Weights of a small contrastive audio-text model: encoder arch crnn, batches of 128.
Rows from block 4 of the text encoder of a small contrastive audio-text model, named by matrix and row number. Rows with one number belong to one neuron. Each number is 128 + 32 x the weight over its row's rms, rounded and kept within 0 to 255. All counts start at 0. Numbers have three digits each.
After each neuron's rows are labels from the 100 texts, of 14976, where the neuron reaches its largest size: "tokens" is the input token at the peak. Only what is clearly more common there than usual is listed. The data: synthesized solo parts of chorales (CocoChorales).
# gate: MLP gate (text_encoder.blocks.4.mlp.gate.weight, 672x256), inputs 0-85
# fc1: MLP up (text_encoder.blocks.4.mlp.fc1.weight, 672x256), inputs 0-85
# fc2: MLP down (text_encoder.blocks.4.mlp.fc2.weight, 256x672, transposed), outputs 0-85

gate.628:126144132134137132137128136127153100070066136145072166150155108109112150131116077123130253097119103125167113128158048124132124210148127127198140133079052105137062123126128153116125150126135150127125131128127127177150127120104133112080135148163112066129105101
fc1.628:122119252191115136118182128115132124216113046141135135141116142137135119138130123132136126130089129102137114066115115230143115140128119132115123126113090118130141129190066105163126144045030117099117128206145144128128126132130137143128120117047131039125183103
fc2.628:131160144101134000096136130149166119075116148160122062141178147128151162118160106144112084112086151099208014134041148117126141109098151149122153130094110115128150128139066143108109111136143155139117065156122128162077136083065134143120065127107074077070132162
tokens: "#"

gate.551:142129085137139114126095139129192154129086156133115150178128128129128106110098095130127197128128139129127107106202018128197021223134141128143128153110127089106128128195194129117208137120196138141097173125084129094129060136147135138127126127148122070133129121
fc1.551:122125128128127166164093129064132117127128133128123131129128131192126128129128128134128129129096114153222176132113101135150127128128129206059166128126090189111117103096122131127127126126143128124132112128034128138127140124127065061128129138043076126130130130
fc2.551:131140255132132098111123127156253112130136137122012125147092133128131139128174123131049110124114044184133135129105129113130147108124145126255157126117127143204117125070129123128122191122193142129128127129110129054229125129130117129127146140140110115129131136
tokens: "<end>"; "f4"

gate.301:128189128133128114184128077120128089084177128128128128156128128116128216197064012088128255128128165128169105204192086128053070150188128128216128128128128090128128128185213128128128128128128128128128128128106128128128101087128083128128156128128128106150128086
fc1.301:134128128180128128128098128128128128128128128128128128128128128128128128193127059128128187128207056128128128128128128128165128128202201116128128093128128128128128175128128192128128068128128128128128128128128158173128128217167128128128128183128128128128075083
fc2.301:129127128136127128126129094129143128128128128129130128140127130128128128128129128120129128128128127126128127128128128128126128128128128127128127129126128128129128128128128130134000122128128127127046127128129128128055127129128128128128127127128128130128128127
tokens: "g3"; "b4"; "f"; "f3"

gate.590:127152075137123170172058154133148128140053134079142134184128104059099130128089085129128210103167064127131080160150065179123120127127182139137129135128116102124131125216148128048093136113133142114127128109103118128147121164126141175097122129159122053155122092
fc1.590:123116129129125046217131227177138112196126183128127136123068127110157124128104127127139129032098122128126127208129131127128127128060128160127179206111064156131078137128133135053112128139131101135127122058128171123140136048179127128122133129137132235119096158
fc2.590:126089148255057136152080129101132095118158099132128144127098128066122059128128130087124140141100128081082144094153129125164125156129126067113129188122121128138127133134128145126061137126122151072111122094172132130128124087117123129130164166126123161123131038
tokens: "g3"; "f4"; "f5"

gate.157:129105126129131127127129122131128188128090127154127138128130181075194130127128122019153148129093126128128125126150105128143117189128128130211158127193128108065241128128119129116138123156128127128129127129125124070047148120127109127127126085130070118128161123
fc1.157:208168248186107129127127093202128127133113125128128168062136048162127155127218126189129212195051173128132126126167114127104113134137128130196087124148127128128122166129108152031131165143130129039129127128118126126129131112128121129127134126127132078113131119
fc2.157:114129118157124119135129105130113135129132124109129131107143115158121130121125132115129128129116130138135169129128128130163129129138123122130125119130129136159127125137090159121136147127124120117121000127114117129132128052123125000121116130131139128130117108
tokens: "d4"

gate.651:129152127128183159192030128125167066129079130124076132124125128118122127128128126172072207099108128129130122131140078084132123135126131130170125136039122096129128164171179128121124132125130150208127124126088156157105130127087118127099133133129128116143125055
fc1.651:129121173115126184126127128135119128193129119067125121134127132123134125158132128108131124132133116122123127135014173130120097122120128197105131136123082029131133061137128125136123120138122096133130127059132134070130125129128131133082128127065124082129255128
fc2.651:104108125140133112146137122177117167125154144124133133150126106090131129137151126105122128121142127079131129185120114122067184091126129100171130112122129133137117234105121129097129128135123110106055129136123126163112099136135176130142073202126145120102108187
tokens: "g3"

gate.618:152107128101128128137128154128175129128122143128128250161117129127177110128128000128128205128147128128128068087128068181128104129122127169149139144113120113128117116131100127091145128119176087129128128128128128128113135122128128147127128173128128090147116114
fc1.618:162128038128049066129128128128128135117118129141128128128128166128128128128194128128129028128127137148160128128123128128128110221128128088063128137059131128120187128033111140128129128126128066143143164152009128072128129128127127158128128128128128096128128128
fc2.618:129129128128128148127128128128136128129128128128128124137127128131127129085097128126126000122122135140135128136130128122128155127128128128128127125189130128128129128125008128148130129128129099071128132128129128126124130128130128128128128128122156127127128127
tokens: "4"; "f"; "e4"; "g4"

gate.261:127129118128139124130112090128105102128064174129127146175144182128136128128078116128083255129127102172120052128128080134129127128127128199129128136074115128128128123172128128119140130128120129147124128084062128128091128122128170183111131174129066125129128078
fc1.261:129128128128091129126127020222130128128132142118128105149101133131129129138253128128122092128128128129174143067078205163108128091068144021255109128070128192129128128128128128128128131128174089149160129162123128128137128166094127049089103128128108103155128121
fc2.261:118127128129128128134125127128128129128127128127046090128101128086135129113162085128128127125128100128000121128128127129096112127021127128128129127062128128128130128129131085125128128128036129142123146145157249128128124129120128232128128127000128128145128128
tokens: "c5"; "c4"

gate.387:092124134131184133129128139145242124129037157182132189164139129121161173142107128117167201128127131111107000143144000128126085134135101123226170221118047057122161129129121133123125124121091130119170110123091132134128119130126120138134130195127123018127138096
fc1.387:086126041181122138132128095126140128109096138202134161130121139126118119123125132124128127132195133126131079131128131122186125116131129162127137124167230137124089127039129100146126127124133070114131129159129169134124108136140119137145212125123129129138139126
fc2.387:123122126159000154157121139114139107135122119105134154117080118120070090127121219128176130122127134137102130126143130118136111142135103116109110255122132129135129130174175118132103147111111128255103089095141130102165131129125129063124152255130138138158130071
tokens: "f"

gate.344:164128118127185128128135071117124084207088125131127149124119141121128174122126092150056255149123128148117116098204089132136118135188130133141079119121122104126125129129123129100129191100096130129155119127102106129153135119117127151095147108149129036140119113
fc1.344:128174129130136127127122129109150121188137167118168135107141147127052127128121118083145146120146141128128058044132152179147061141133128125128114129126135122127124129162129130084125129122128128078112127128120128128168033128129126146128180127128169121155085108
fc2.344:127129129152129220129158127036126129154105066129163126126131129170129109128104158128233131133129134131126127079162170193130034147134052129056064127180127128127128129131128127153150127118112098118126129126129128107128130128133128232158129127108154204130128104
tokens: "c5"; "e5"

gate.438:140128128178129127128130128128128029128123132128149213128128128128132054128131126083141197162128108128163115128118104128139128131128128128133129131067119126058136125191135115137128128106128165128128128132121128128126179129128129133126128128128128123240128043
fc1.438:128130125082127164128188078058128128128129113128128128128128128128128128128127141128128122148128120128128185181069128128128128026128206128024135128128197210134158114128128131128109128128128084173149127077150129065128186106133128090142196128128128130128128128
fc2.438:130131128138129128049122131124118127126129131117120128118128129126133128123136127141128128165127129133086125127233121135129128137144127135078130221128077129127013126059095116127219134129127130128123129128128127124255130133130129128124122134135127162131127000
tokens: "<end>"; "3"

gate.276:129131081126155142121052140129135129129100178134122128134191128142140142126124092130113194128089125148128080159143075108151113194085135136192134217114171038141156116209144106118110153126160177159128136128128096128026116136117129136102074084127128000154131114
fc1.276:128081092164130129132128128101135145128116128138129145142021069053116129145173131056122128134172100122097120104136176147116123178041097128128151128132073039063130128126115134178128127126121118160189141119075110129150124231084125128128144129128142128119135130
fc2.276:000126146142140181197128127127095142109160145088106109116079128127184141126161126132128131098128128144065117121127174169129129104128126129051215162130101134124159081120132064157128127128125124127000159120132081128128128176160128127127108241107145128127111145
tokens: "f"; "trumpet"; "f5"

gate.317:127118125195134121134112076199176098144097159112127154133126125139131127123139107128128193088129090079096119145133014080127072129072176151194148130104103119135127112132139109121071135126137129135130126129121132193104121170128148150164129128131131103159119106
fc1.317:148135092130104083112133174128134116142122127125127149137120140116125133136151129112126171140171123095102129112137141177123139109133142200178122158112147128132129176115168191155104105105107090140137084137165188110091173129161129127162139136118132128150134071
fc2.317:147116164165133148122151115129164075157148104171146092163123142130141093144111151061141133193128129081128124119074117140136055124125126112124123085115062115129132127130076184137128065118124123082148132135160144157123126105123109149199129127046128130119188078
tokens: "f"; "5"

gate.219:121126128121125130161127128083135075143130133216125225111118123157190128074140110127131156079129054135120131126130130125139132134089123128126125139022132129130134122129172117092123136131129121130118170126130117146124125137133169125110160162125132130152087078
fc1.219:136131096007178122117129128126127121124123099132127124132253131131045057132123128240123114131095123073153155131084171159045123135127138129133134122124179122129134131129088138122163120050195072126138128129125096136107134119120171201124190124130120123121140102
fc2.219:113119120178135156129158107130140179152141095153150149125171171134091109152071144102133124147125135113174163117128122128148106140163131072000095057154127147128107140105084085144158123122124108094149123129105124161128109082123104101138124148137168160117134112
tokens: "#"; "g"

gate.105:128129129121188133085127127132130071143125131096109130142128126180209127129166093125128255132101087131127123126131125123195118130131086150133126125127127130124084083182129131124127133117135160127133130111023071132127126128132127126129162126126132110130088127
fc1.105:128126127128127128128127129128161128086127128154130000112128126126118034128095126128129129046131127128128127130129127128126126116179207160128126129127128128129128072129130128129055128129128128129131128059135133128126127061128176128025128128123128062130157128
fc2.105:142122151146122123129127112145145141136125136116123113157093134127150131124143140107125122127137119118108119124122130129131138106125138129144128133117127059140138124130140123142119121131137111127127123130152126124108128139136134123134122127068129119140135101
tokens: "g3"; "c4"

gate.244:099126128132127121130129129163202128128114210128131163141127126089138126185117129119129255098123129121129108130142039128128105131129127124129128171112089100144127111186128128129128127128128127125128137114128115128084102127074128127130128142179131110163128032
fc1.244:128098140131128073173128129130128069061117103150129129128098126217128129102133233158128197126069127129128112130129124128128125135190173126128041198206206128128126126127094101129130128128120062127145129128134128089108173130065130118128129127163126119127085079
fc2.244:132127128152131168122131127108133112128128000129132124049163125167125128130060139122093088170128125123182121126005128138141128173182130125131113102202125127130127131127069135116222124122129126125177130129128133143127127125124128127128126118127169127125225129
tokens: "4"; "c5"; "c4"

gate.96:128190170138143140175128115183225123128128201226160128128134128151128128128128085128128255128119128182107085127145093128127123137129128144159134137128151109128127128128127128127135162070167146128128128128048052128125153068128127174129068130180128107158129108
fc1.96:128050128127121128128196209125128128127128137156128128128117112069128074129175128154129164128128128222086128093118172128127168168128062201128128128128178128186078128128128162128128127194128128128127128133141130128114128128128095128128190039128023128115109133
fc2.96:129086128128127128128021128128137128128128128128129128255000128000128058128133128128129138128129128128126097202131128128126106128022127129130128132122128128129128128130191128128088128129128128129128128129129131127128137128128129183128132128128128119129127128
tokens: "c5"

gate.587:128128117111123098194068122149147120139104138134151152129133122128152132120161018124135242126149109081120025129147086108043122138129093142193124129028119104127129135132133158114130087137126157132128129134142128094150129129126115238099138128181094047143127101
fc1.587:255222130138058183113120133143128203105135129128119126102159128126113128144164183145122120120105129020128148124164135190129120170134142119128144133108131216165116096121077132128082114128138141128130121118135128064128127151124108181131164184138160131202145131
fc2.587:148149124109157104073129127136118120112068123127172126130186119143121172136106136140085137125131128132163128141163071117127127159123121139148144105127125126118121132120129132118246128127123093147184120130129149122132126132114129255099110086131098109099143197
tokens: "g3"; "f"

gate.310:110210073129128153127092129104136126134051147121123178128111123126124151124127145132125172123107127120120038137154081120126127169133124128155126151000113160119114120130143152133163148054143131128131177095108127143127153188067140123123144144144129074152139128
fc1.310:120133126157126074126114130132133132137128164026128165178125088133115126175207149126093155020119114140134126137127109114153109141134163118143136164122132136118092095132169130124125146114213121065133157063125126078129122135135130060045129120130130087141129093
fc2.310:146139115141123131124136085083130150172092096128128106121135155132120107131125146081114113164155117096104138115147140154127132161162165139144104152166145132140124130123119147139133089137093124134134091086171121122086130127135134165125136137131129135145151077
tokens: "<end>"; "g"; "trumpet"; "trombone"

gate.152:191196128128197128145128055128205128128127159128128180130255127128097092096074128077117255128128130121128079128184044128171092129128162135129128207117149128128128134169128128128128128137128088152085143128123121128128128128129103128120128143128128076178140130
fc1.152:128038128117075128146128133118128067128128128133128248128128128128128128128098184128123003128195191034128128153128128128127254046133127128128128128115128156128128097141128123128128122046081149128128117147149122128128105183128128141119128128128039128128142092
fc2.152:128128127126066129131128179129126129127128130120133168127128119131128128127127128123128128127128124134132124130131128063127128128128113118131128123131129128128129128129129124129130134130129118124128129129124128124127128133128133128128125125124139106129000059
tokens: "c5"

gate.420:147125147137128126128120128128145114128110186129183192143129126128128135183128085128130175128106076081169074152128116128133123136128149139241135181000117111129128091128116137128132208117128135126133128123127079133124127157103128129118118130137110080171135069
fc1.420:124119128126129148108169176142098192102130121129161201127073087155126214128174123123124126118127128073143127180127104128137123139184192066134118129026124128128040013128128128128134138129235109096129155066109108128128131077128128119129054128188134108132125127
fc2.420:117124129169110150165124121110103127128128128117096130124141150128126123130127140127157119130128126128100126124134147153134089108120102127130128141102071128138182120224128124124113128125103102125091142096135091128129129128127114153145132062062128076129128073
tokens: "#"; "c5"

gate.441:127155141074119142128052132127136124162106133139141211143146134126126127149118098128114209129087079122149054099159072128140090195143128126167138126113065124124097128134165135045124132081138131146128129105112128155128120124128114186126128127191121019190150037
fc1.441:129130190149089105101182151123255128112074138169130100129130119125114128131179105129134131105127125088126130184053152052108163046130137129160151170103186124130126128149132124142103119128203179135132107120132190128129129138130153145043143066162072108172131133
fc2.441:171130119050120127128129135126145137152137161126156130154102148119127119129127117132136159124187131139132022194130111118044133129065122194128098126129133105130136132155197126151103084127115127134134122124140186134089116220150172130186114062120105090164122144
tokens: "c5"

gate.545:143127098135139119128052130128165140093066172127176154143127128128144141128114119128119255133128081121071063148222080128127114157123169130187128134120108097134167119127136132114142161115129129128139128116123128128102127127088169134056074133129127124190129113
fc1.545:104128098110038128137127164024094127134130128168129134144127126124112065186225045130157173124232045128065083132091056137118127149125123129126203127128104127101114137132145127127128091112108142192129115074151156062150135127098139121166130180131128132128125066
fc2.545:050191129128129169124082141126078130127129128129096128075199129119127066127123067175128102140129128151131130129123037137124130129127128116128130099121126146080123143129127109072128161062032128109128158129098153189167128128127067106126127117111129132128139139
tokens: "#"; "f"; "e4"

gate.184:102032134152157129157116122129129056128050129130127130127128163130144130126065111125146170133129101140124116129159047133146008173137128138158152134092096124094155101128119128118133186056125136125140144151088082123149173093120131210089101134150127114131089104
fc1.184:138128111121087129130130170113124137128156128119098228123106128073115123130131137087135089092054055136125136177059208109035199086129126125123129152140171086185041131063164113138120118169129161103132075112131126128116131160156156116127129048129133162125114135
fc2.184:093118117119132171187124119122105128133255125055112125089133120128134121099122123134147150127128124210119153125131005145114141134130067132120120129139130194151122134129127094120157214141125109123116143151107085102146135137135122099121147139129191187181077146
tokens: "#"; ":"

gate.264:128154127128196128136096139184138069129031144184133153171131128107125099129120110104128178192112130128145106142239033128177157215090125176126127133037149049126115125133129133115072141067129153131077129128100124128142128088147129143057133149146108103138129127
fc1.264:128076123127108092129176126139124134038133121129122094128086143117114138179131127130128127172148125092127129129106129194099147161130126255127142135096088146122139129128128128115131102138039144160099108128184043128136137116123122137147034159150010129127124129
fc2.264:130102139142128131131128140109134118141127144146131145127128107121097114163084151121130170126122150104135128127128127123143124138154132124120130125138127130128098116129118155141091112099123128116128129108129255131159112126127126122133148129114127129110255111
tokens: "g3"; "c4"; "f4"

gate.251:162128142113140138128131163128143100144087132143133162128129127143134132130120088129104255147112125133133066132203102090141064162131135138199127137123118111113129155176125132129133161118166119087126142128117111127142132131117143132108190098125132000225104129
fc1.251:122119204127131140188203172096107118119106135150128042167106128125129133138130079129142104116209160137153124108131128125222002117129106172000059107133107057135125085125127136255128040128127129130096154127167129106124146112210129125137130128127122141122129127
fc2.251:166132133174155121127061125153131141156150126147105135135132130121125136143120157100069114133107111094117096121103132111127150144141170094238150130124147220114080135089129133133124132113145125110190124120130133161125031125146113130102125135134143122115159123
tokens: "<end>"; "f4"

gate.76:137127166088161120130076116174122125122082142133131120177142138206153160146107116185137198114123107123124093113241065183127071166130133199150138142117046105125125102200132111136133132121130098197127124104128124124122144126124135123054137129140122086147129055
fc1.76:090042127126129050094112128124102127102110136129134107149123189117116138127192063126128148150139114120195114130134165149114121164113128137138114138024100132083113120135142093106184128175131136131127197140143134128163145129118134152121133128127066000068127128
fc2.76:127125116121130153131198067107118185158099055146166119140174153130191125131123102124126155161174133120123143096133129177134123127127077175085151123167135104145160135115126144128163068183086091131077128143133131113143149126143125144148128160126135180152100120
tokens: "c5"; "<end>"

gate.444:128125129126131094131087128126122088115142230167127126128154128127130129097129130128128132149140126128127022130098145144159027129126128130151088128127128127129098127128123128110129127130127129128127109129111129129130197126123129128126065127127059097121169131
fc1.444:053127127127101128199129110126128128159148129119129127083128091200142127099127128128128189224082127128129127130181128102126127143126128129128139127040109128216184194094127110127156127122128129122129128128129130164130235128048130129128129127152128127089129159
fc2.444:120116133137132141142127132117129124126131062142133122130242130123133125137124092125130134125129140132125126125129121219137120133130124122116123129129130126119129123130123128131132124124127118117116143128134127128133122130128120128134128134120134125118130128
tokens: "cello"; "e3"

gate.237:137131121150139123128133121129109150122057137119231116111157128168132137151113081113128176138113105118144101165153015112073098175163130118184144065072093030132128132148147128089153122106132130061131110133107128165128118122100111117126100127138151006129122131
fc1.237:174161156123075168127068120176154123251114126116061129211076130127127114132127171110117083123142098142125116107145105118086116126112178123130107151145125110158128118121143131199034138175134118130125130154170135118124130156243087097153160130019115160138131139
fc2.237:138136159086171131067143109105139183122126133135142082139126166162182147125127106125074125173174088113150085179101117158078129133095125157132136079185049099113160138130110104122162067126112077129166144192167134186072129152121153143112114124109166109123131161
tokens: "d4"; "<end>"; "trombone"; "trumpet"

gate.346:103115117119135105140121127175124104118099130120144143099140124124129126117118119155119181128112055137181037149150088130128064134126150118196163122114123107119112097122122128078094153077140138129060092192084116128148131114093130202081068133239126102126110125
fc1.346:086186133065090133133115140063120109141092152123103031102097082130137128127165155076129124114153168130107122142124135138114128070075105127056124170130149180154171108129148037193127123128129110168124128195162130134119154171108150147078129133116165127092123119
fc2.346:135198108107131114115130108143126217183139129113116140140139202067155135118163123133106189126198133133128145100090129094105116088096143171156114132135176147121131147127169113144086128124107132184124100139116134123071128131193128191127124205128125127214092117
tokens: "d4"

gate.424:132134128117146160120127132096094128113121195139165225108183205128127147133124067106119249127118127117122054124126069126163129140089150130144118168133039128125124128164164146132130127129132132133129125129126106130128123106131129132146040150127121116189100128
fc1.424:106107128111133134156166204252119104123129116134123125117078200129135131131128125070127184128112127110083140125126130139133130127031159039181129126127042130177127128130117127123129119128119129128115126127106069230134128129129030129128120126129126129121087135
fc2.424:157255131130124128099127104162147132157153120087062129150112160134119120124156163103119120139139118126051118096157167077129123104124152132152129130128056138078087131093160137173112130135148127146153107122130140164114135133174140131132156108139127149169139087
tokens: "#"; "2"

gate.12:124126127128210120128128110195141128128100134128128144124138128128140128128128121128128203095073128128128105128182047128155100230128170143153128120117106168109128111111128128103138128127124168128152128128128114126128128129122189161002128196135128072128065115
fc1.12:128128137143178113128150116128128128128128128128124128071128143237128134050128218128129131128116128184161114063128128128128128128128197085128139130128170128128087034128128197128128209037129163131183225063128128113106127128128183128141047128128128095114110095
fc2.12:128220128126128000126128129129128128090113128134127128128128128128095138133128128129128129128127138127128128128127128126128128128128255128128129158128129128128126059066128139130156128128162244160128127127128128128128128121128128127000128128217060128129128128
tokens: "#"; "b4"

gate.504:128152163123154099140103149120141101158062161155127151152135134152128151124124126135129199138128128133201112068174057126152072192129121175132120134136126103133090133126129132147205149121166135130125138129122127123105098128091123144118094129130047099205131119
fc1.504:169122231111131150157066125129085126152126119129128082148128130129117114139154149130126132132136127137118109093197111183128101122198115134110127121128116101114113128128098110181133109130107126130125193133128121122128132075112132132134143122084134127142138099
fc2.504:135132134154160115116140120123137143094132172154126129184116127131127212159163129097102093065125130124129128129051088174143180103126161129142128134119153146128133079045118133139127120165148113118129146116168135132062118132108137110030109150129138122090127132
tokens: "<end>"

gate.302:138134110126126125082124129128181104120069185128150184137128142121128145177128115128128217184106175128143079131158083116127113140199114128126100189109128106129102127128189128127178190128116129131133094128080116126128128128063124136110129128135042089148123100
fc1.302:158128128129174095171127128225144186128128143127126128131125093127127127128131107026112093111113128150098116127127079128128169158132134128215127129184131128129127128127128129115130032147128104092142133122133129127110120183128104120128128119128052128128070128
fc2.302:077092125128124118150127164130128117105125129130126153128127128006125127129208040169159082128126126116127168145169129135119127128116126123117192136080125117128069131145129129113077126094113185128084130123127130180130112128114115142131127148149090127101125131
tokens: "4"; "c4"

gate.525:131129134126141132202121118131134022214072161125121124128209131130134174122128087123122177138123091129123110125135127129133122128123128129144135128202122123043131122127130130120129197056129129134129191148092125155131135141124174142124078128165071126211131125
fc1.525:128129247128122183241191130131193131130119139110133166133186126027094132153131127129127173118128164128129121094192126127104128120123042124169128134221127134087159126132069124126084133128136167130124127129122120082126124131024134132056121130128115000214126129
fc2.525:125144022142120081110110137162131111136141129138121213129153127120093171126128122136126101137083134094174166130078124100138154112135162095145153071090127153127099153130111223103102098000138163127255112124087132163153110098098098123121109127147100115122133127
tokens: "c5"

gate.585:068131132130128135126098126150179122151124157130139194129179144126127182130127088112130200146153129132128095101168075100129097203126128101129107121076131116131129087202127130098130128092180092121129129126127118125113135124156082128127126156132097117173164075
fc1.585:129127255038132126129046220160122107125140170125124128133127160058129131255139025133124135113097103131128125132150125130103128133127118112175147066123129126043122088070118112126130106127133129128130132128148127149132061205125131132157180125129128122131125131
fc2.585:062003133140151159195124131106133127076083140128127130135043127118175130127135114125147105094123129130125127129173126232130080125145000114047128132117127111124144042173108077137133127114085131052090195122179130138129108135054124124127129128092167125069136125
tokens: "4"

gate.470:150126202134156124128130127128128111122112130139136220132133154128199121117125113128122155128118173076228099135133082144071095153209141127233136128089119105157128117130121144096143129075119129124121136089124120135117229110106129152071151133129122189153127042
fc1.470:115158142089140124122117074087120123121101117216114038169143091172158133138127112141136146235098127119128095091129114124049094142111110118133129128108029102118130096131198077087130088214186131094119134140129135057215128157121166114072175098126114045125214129
fc2.470:131134165113176117105148184141131097097212171152128086142125198161130167126135127137091063128095159179170127217070080104153112101145142127112136088101134139106107121110112120149163151129147126112146188179079125128137142126127138099127114086100115083089125203
tokens: "d4"; "#"

gate.347:127144115134135139126088147130130124138094099095098147144128157108090132119128151133128161130113148129127069122166097120132120176132153071160138134079172088056116134130082132125134125100134134133131133104068109077130127116122156144092116130129131108152124067
fc1.347:161169114039054125125108149127124142174105130102142126081156088139122124114050087108116127134131039129124075148152128123114126149121120155153151034127148149076128136129121128173142155115127141045131157111057114136126162123131132142111127098144198126106123095
fc2.347:131156136034154105147080155165083127126120178131012091133145162136167156132159089180090085136127127167138101128075077113112161101062150147142158095106119127099126135125126097129119128103186126163137152131115163144147119145162135130143127067120097106125141218
tokens: "<end>"

gate.312:129147128126144137134110128134141058129119179121152133201133123138161142131127071135126255116099130135181024124154128097118127166128119137169116120126112046018117183122158199134138155086161132128124219166108123116126129144103137148127132124129132105153117128
fc1.312:122134127135145185123128166031108135129185131128198128125070110132130136129118124127116127135127075117127128125124128228129140125127055124084166127127061068133098087127113126118131095122115060125127129127133125158151065161127115128092113138131136124126132127
fc2.312:116124133129129137142129152112088097123120101131130096092156128143099111128044129142142061131129250125190141126112125139144113133170117147102058109177111131120130136172107129127140131107128129124122135084113125129166129099111123128131130059125090133122149133
tokens: "f4"; "viola"

gate.669:085130127132208119129127024129132131174090140125131130142136129134147134128131110091114150090114112123058078097179103120099074163122128135164101231110042103116099113128126123110133119128130128127098145128125117136171143128072215158105133139229132088136122119
fc1.669:102127106153089121143133132120115137147069127136190125181111151255143066069128035128058236156130134128064127135105187150173118128151125196127128133179123106132067128140110125193129115135068159035113082131129127127151127127126131135096141132158079178123063170
fc2.669:168129137059143125131143142121127109086173110147131087125129142127128153138128097140128128129129122127128123185000073253131130130131127087075132121058128059126145126151126129122126099132128133133016137163127157139127111126127150135132110120149048115099131186
tokens: "d4"; "e4"

gate.299:129101127141131081127093144173149127144140151127118168136163128114128131126070133125110191125106128085110150134162087122126096142127139127165139181118122047126115064166170128140123142065141086131136128113125128122124126161123143121009130087144180107145130107
fc1.299:126050154115077182140141138126129112100128129142132102128125128130095124132117134141146126136130131158140114141199137127127041116103121127087101133136128156128139124151121133128130126126115127117119144176085034124148122125121136121174132159106120136129045139
fc2.299:062148091118095172174089154153123132207154137083129207092101128078112036113108114166166087123132131143122135144136129094086176124125101124155067133112149148128093156130223081133102152104108128151099108125104134132125145160176104133159170126138135136210087128
tokens: "f"; "5"

gate.178:101161123083202128120111190127187085127082130142128179142125128113128110125123081163131201132133153173129016133223066142122109179128105134132103128122122079141132101182132088032126133131119120127111139129128067123090128127121127168054128195129106079139046125
fc1.178:156128129163132140076178127135124107149231106128129104105176112161127128126134135128124092136130129025132152123126135130151136129130178129159124089130074170115123122104100175128132116225134122129129167122131085127125121127156125053109132110120173154125128132
fc2.178:097070159138141226162047130151128128127146205099096147130104103097138130128136102125127130100104093193114128166224134127126136128092130063128186120079118178092064119122122122112104255094140147103120200109089138152176107129128104127130207134114135107115170134
tokens: "f4"

gate.44:117114129135143129111118115128129065133030129163117131120142135126173131129131103132129166127135127183064122121179103132136099162133114138160129130107089128126131123143137128057132147012126125122148165124041119129152118119118162195117115131128134101132130083
fc1.44:106068143153073115157169129120175114132115054129030129109072136125130123124127097128135108161073128103173132045130137110136114103130094127120187131146121125114156124129060129129081133046126128121114195123143089196132024104021023188131171121120130141131151123
fc2.44:133145134092121129113107135189127168155108155108121101147117172137174130128176091159237131115147097127125089173091129101079173088072132127116129087080123128128153121143175090149096118096124112155111141162113144173115096204156131174216121076083092118141142164
tokens: "d4"; ":"

gate.116:128128100128128125128152128128128128155117123128128170128136146128128128128085092122128197103069127128128109147128000243128118134203178128149128159104128044139128128159129129034120128128142183128128157147128105128128153127067131141100128129161157111141128116
fc1.116:166138127104116127038128119126124127179128075128058068126072128116126126177128136125128127130129072217128072127084140125122172192128129128128130128129130128128128129130106129125128128128128206129128120127128178128034087092150127111180163128102211159066141128
fc2.116:129147127120128126110128147125128120126125128006128130003137129131116155139118128130126128128122143127255127127123128125136128129139140128130128087126129127123112129163127123132126129127140122127124128125117132128255126126128128118128088090125106097126136131
tokens: "d4"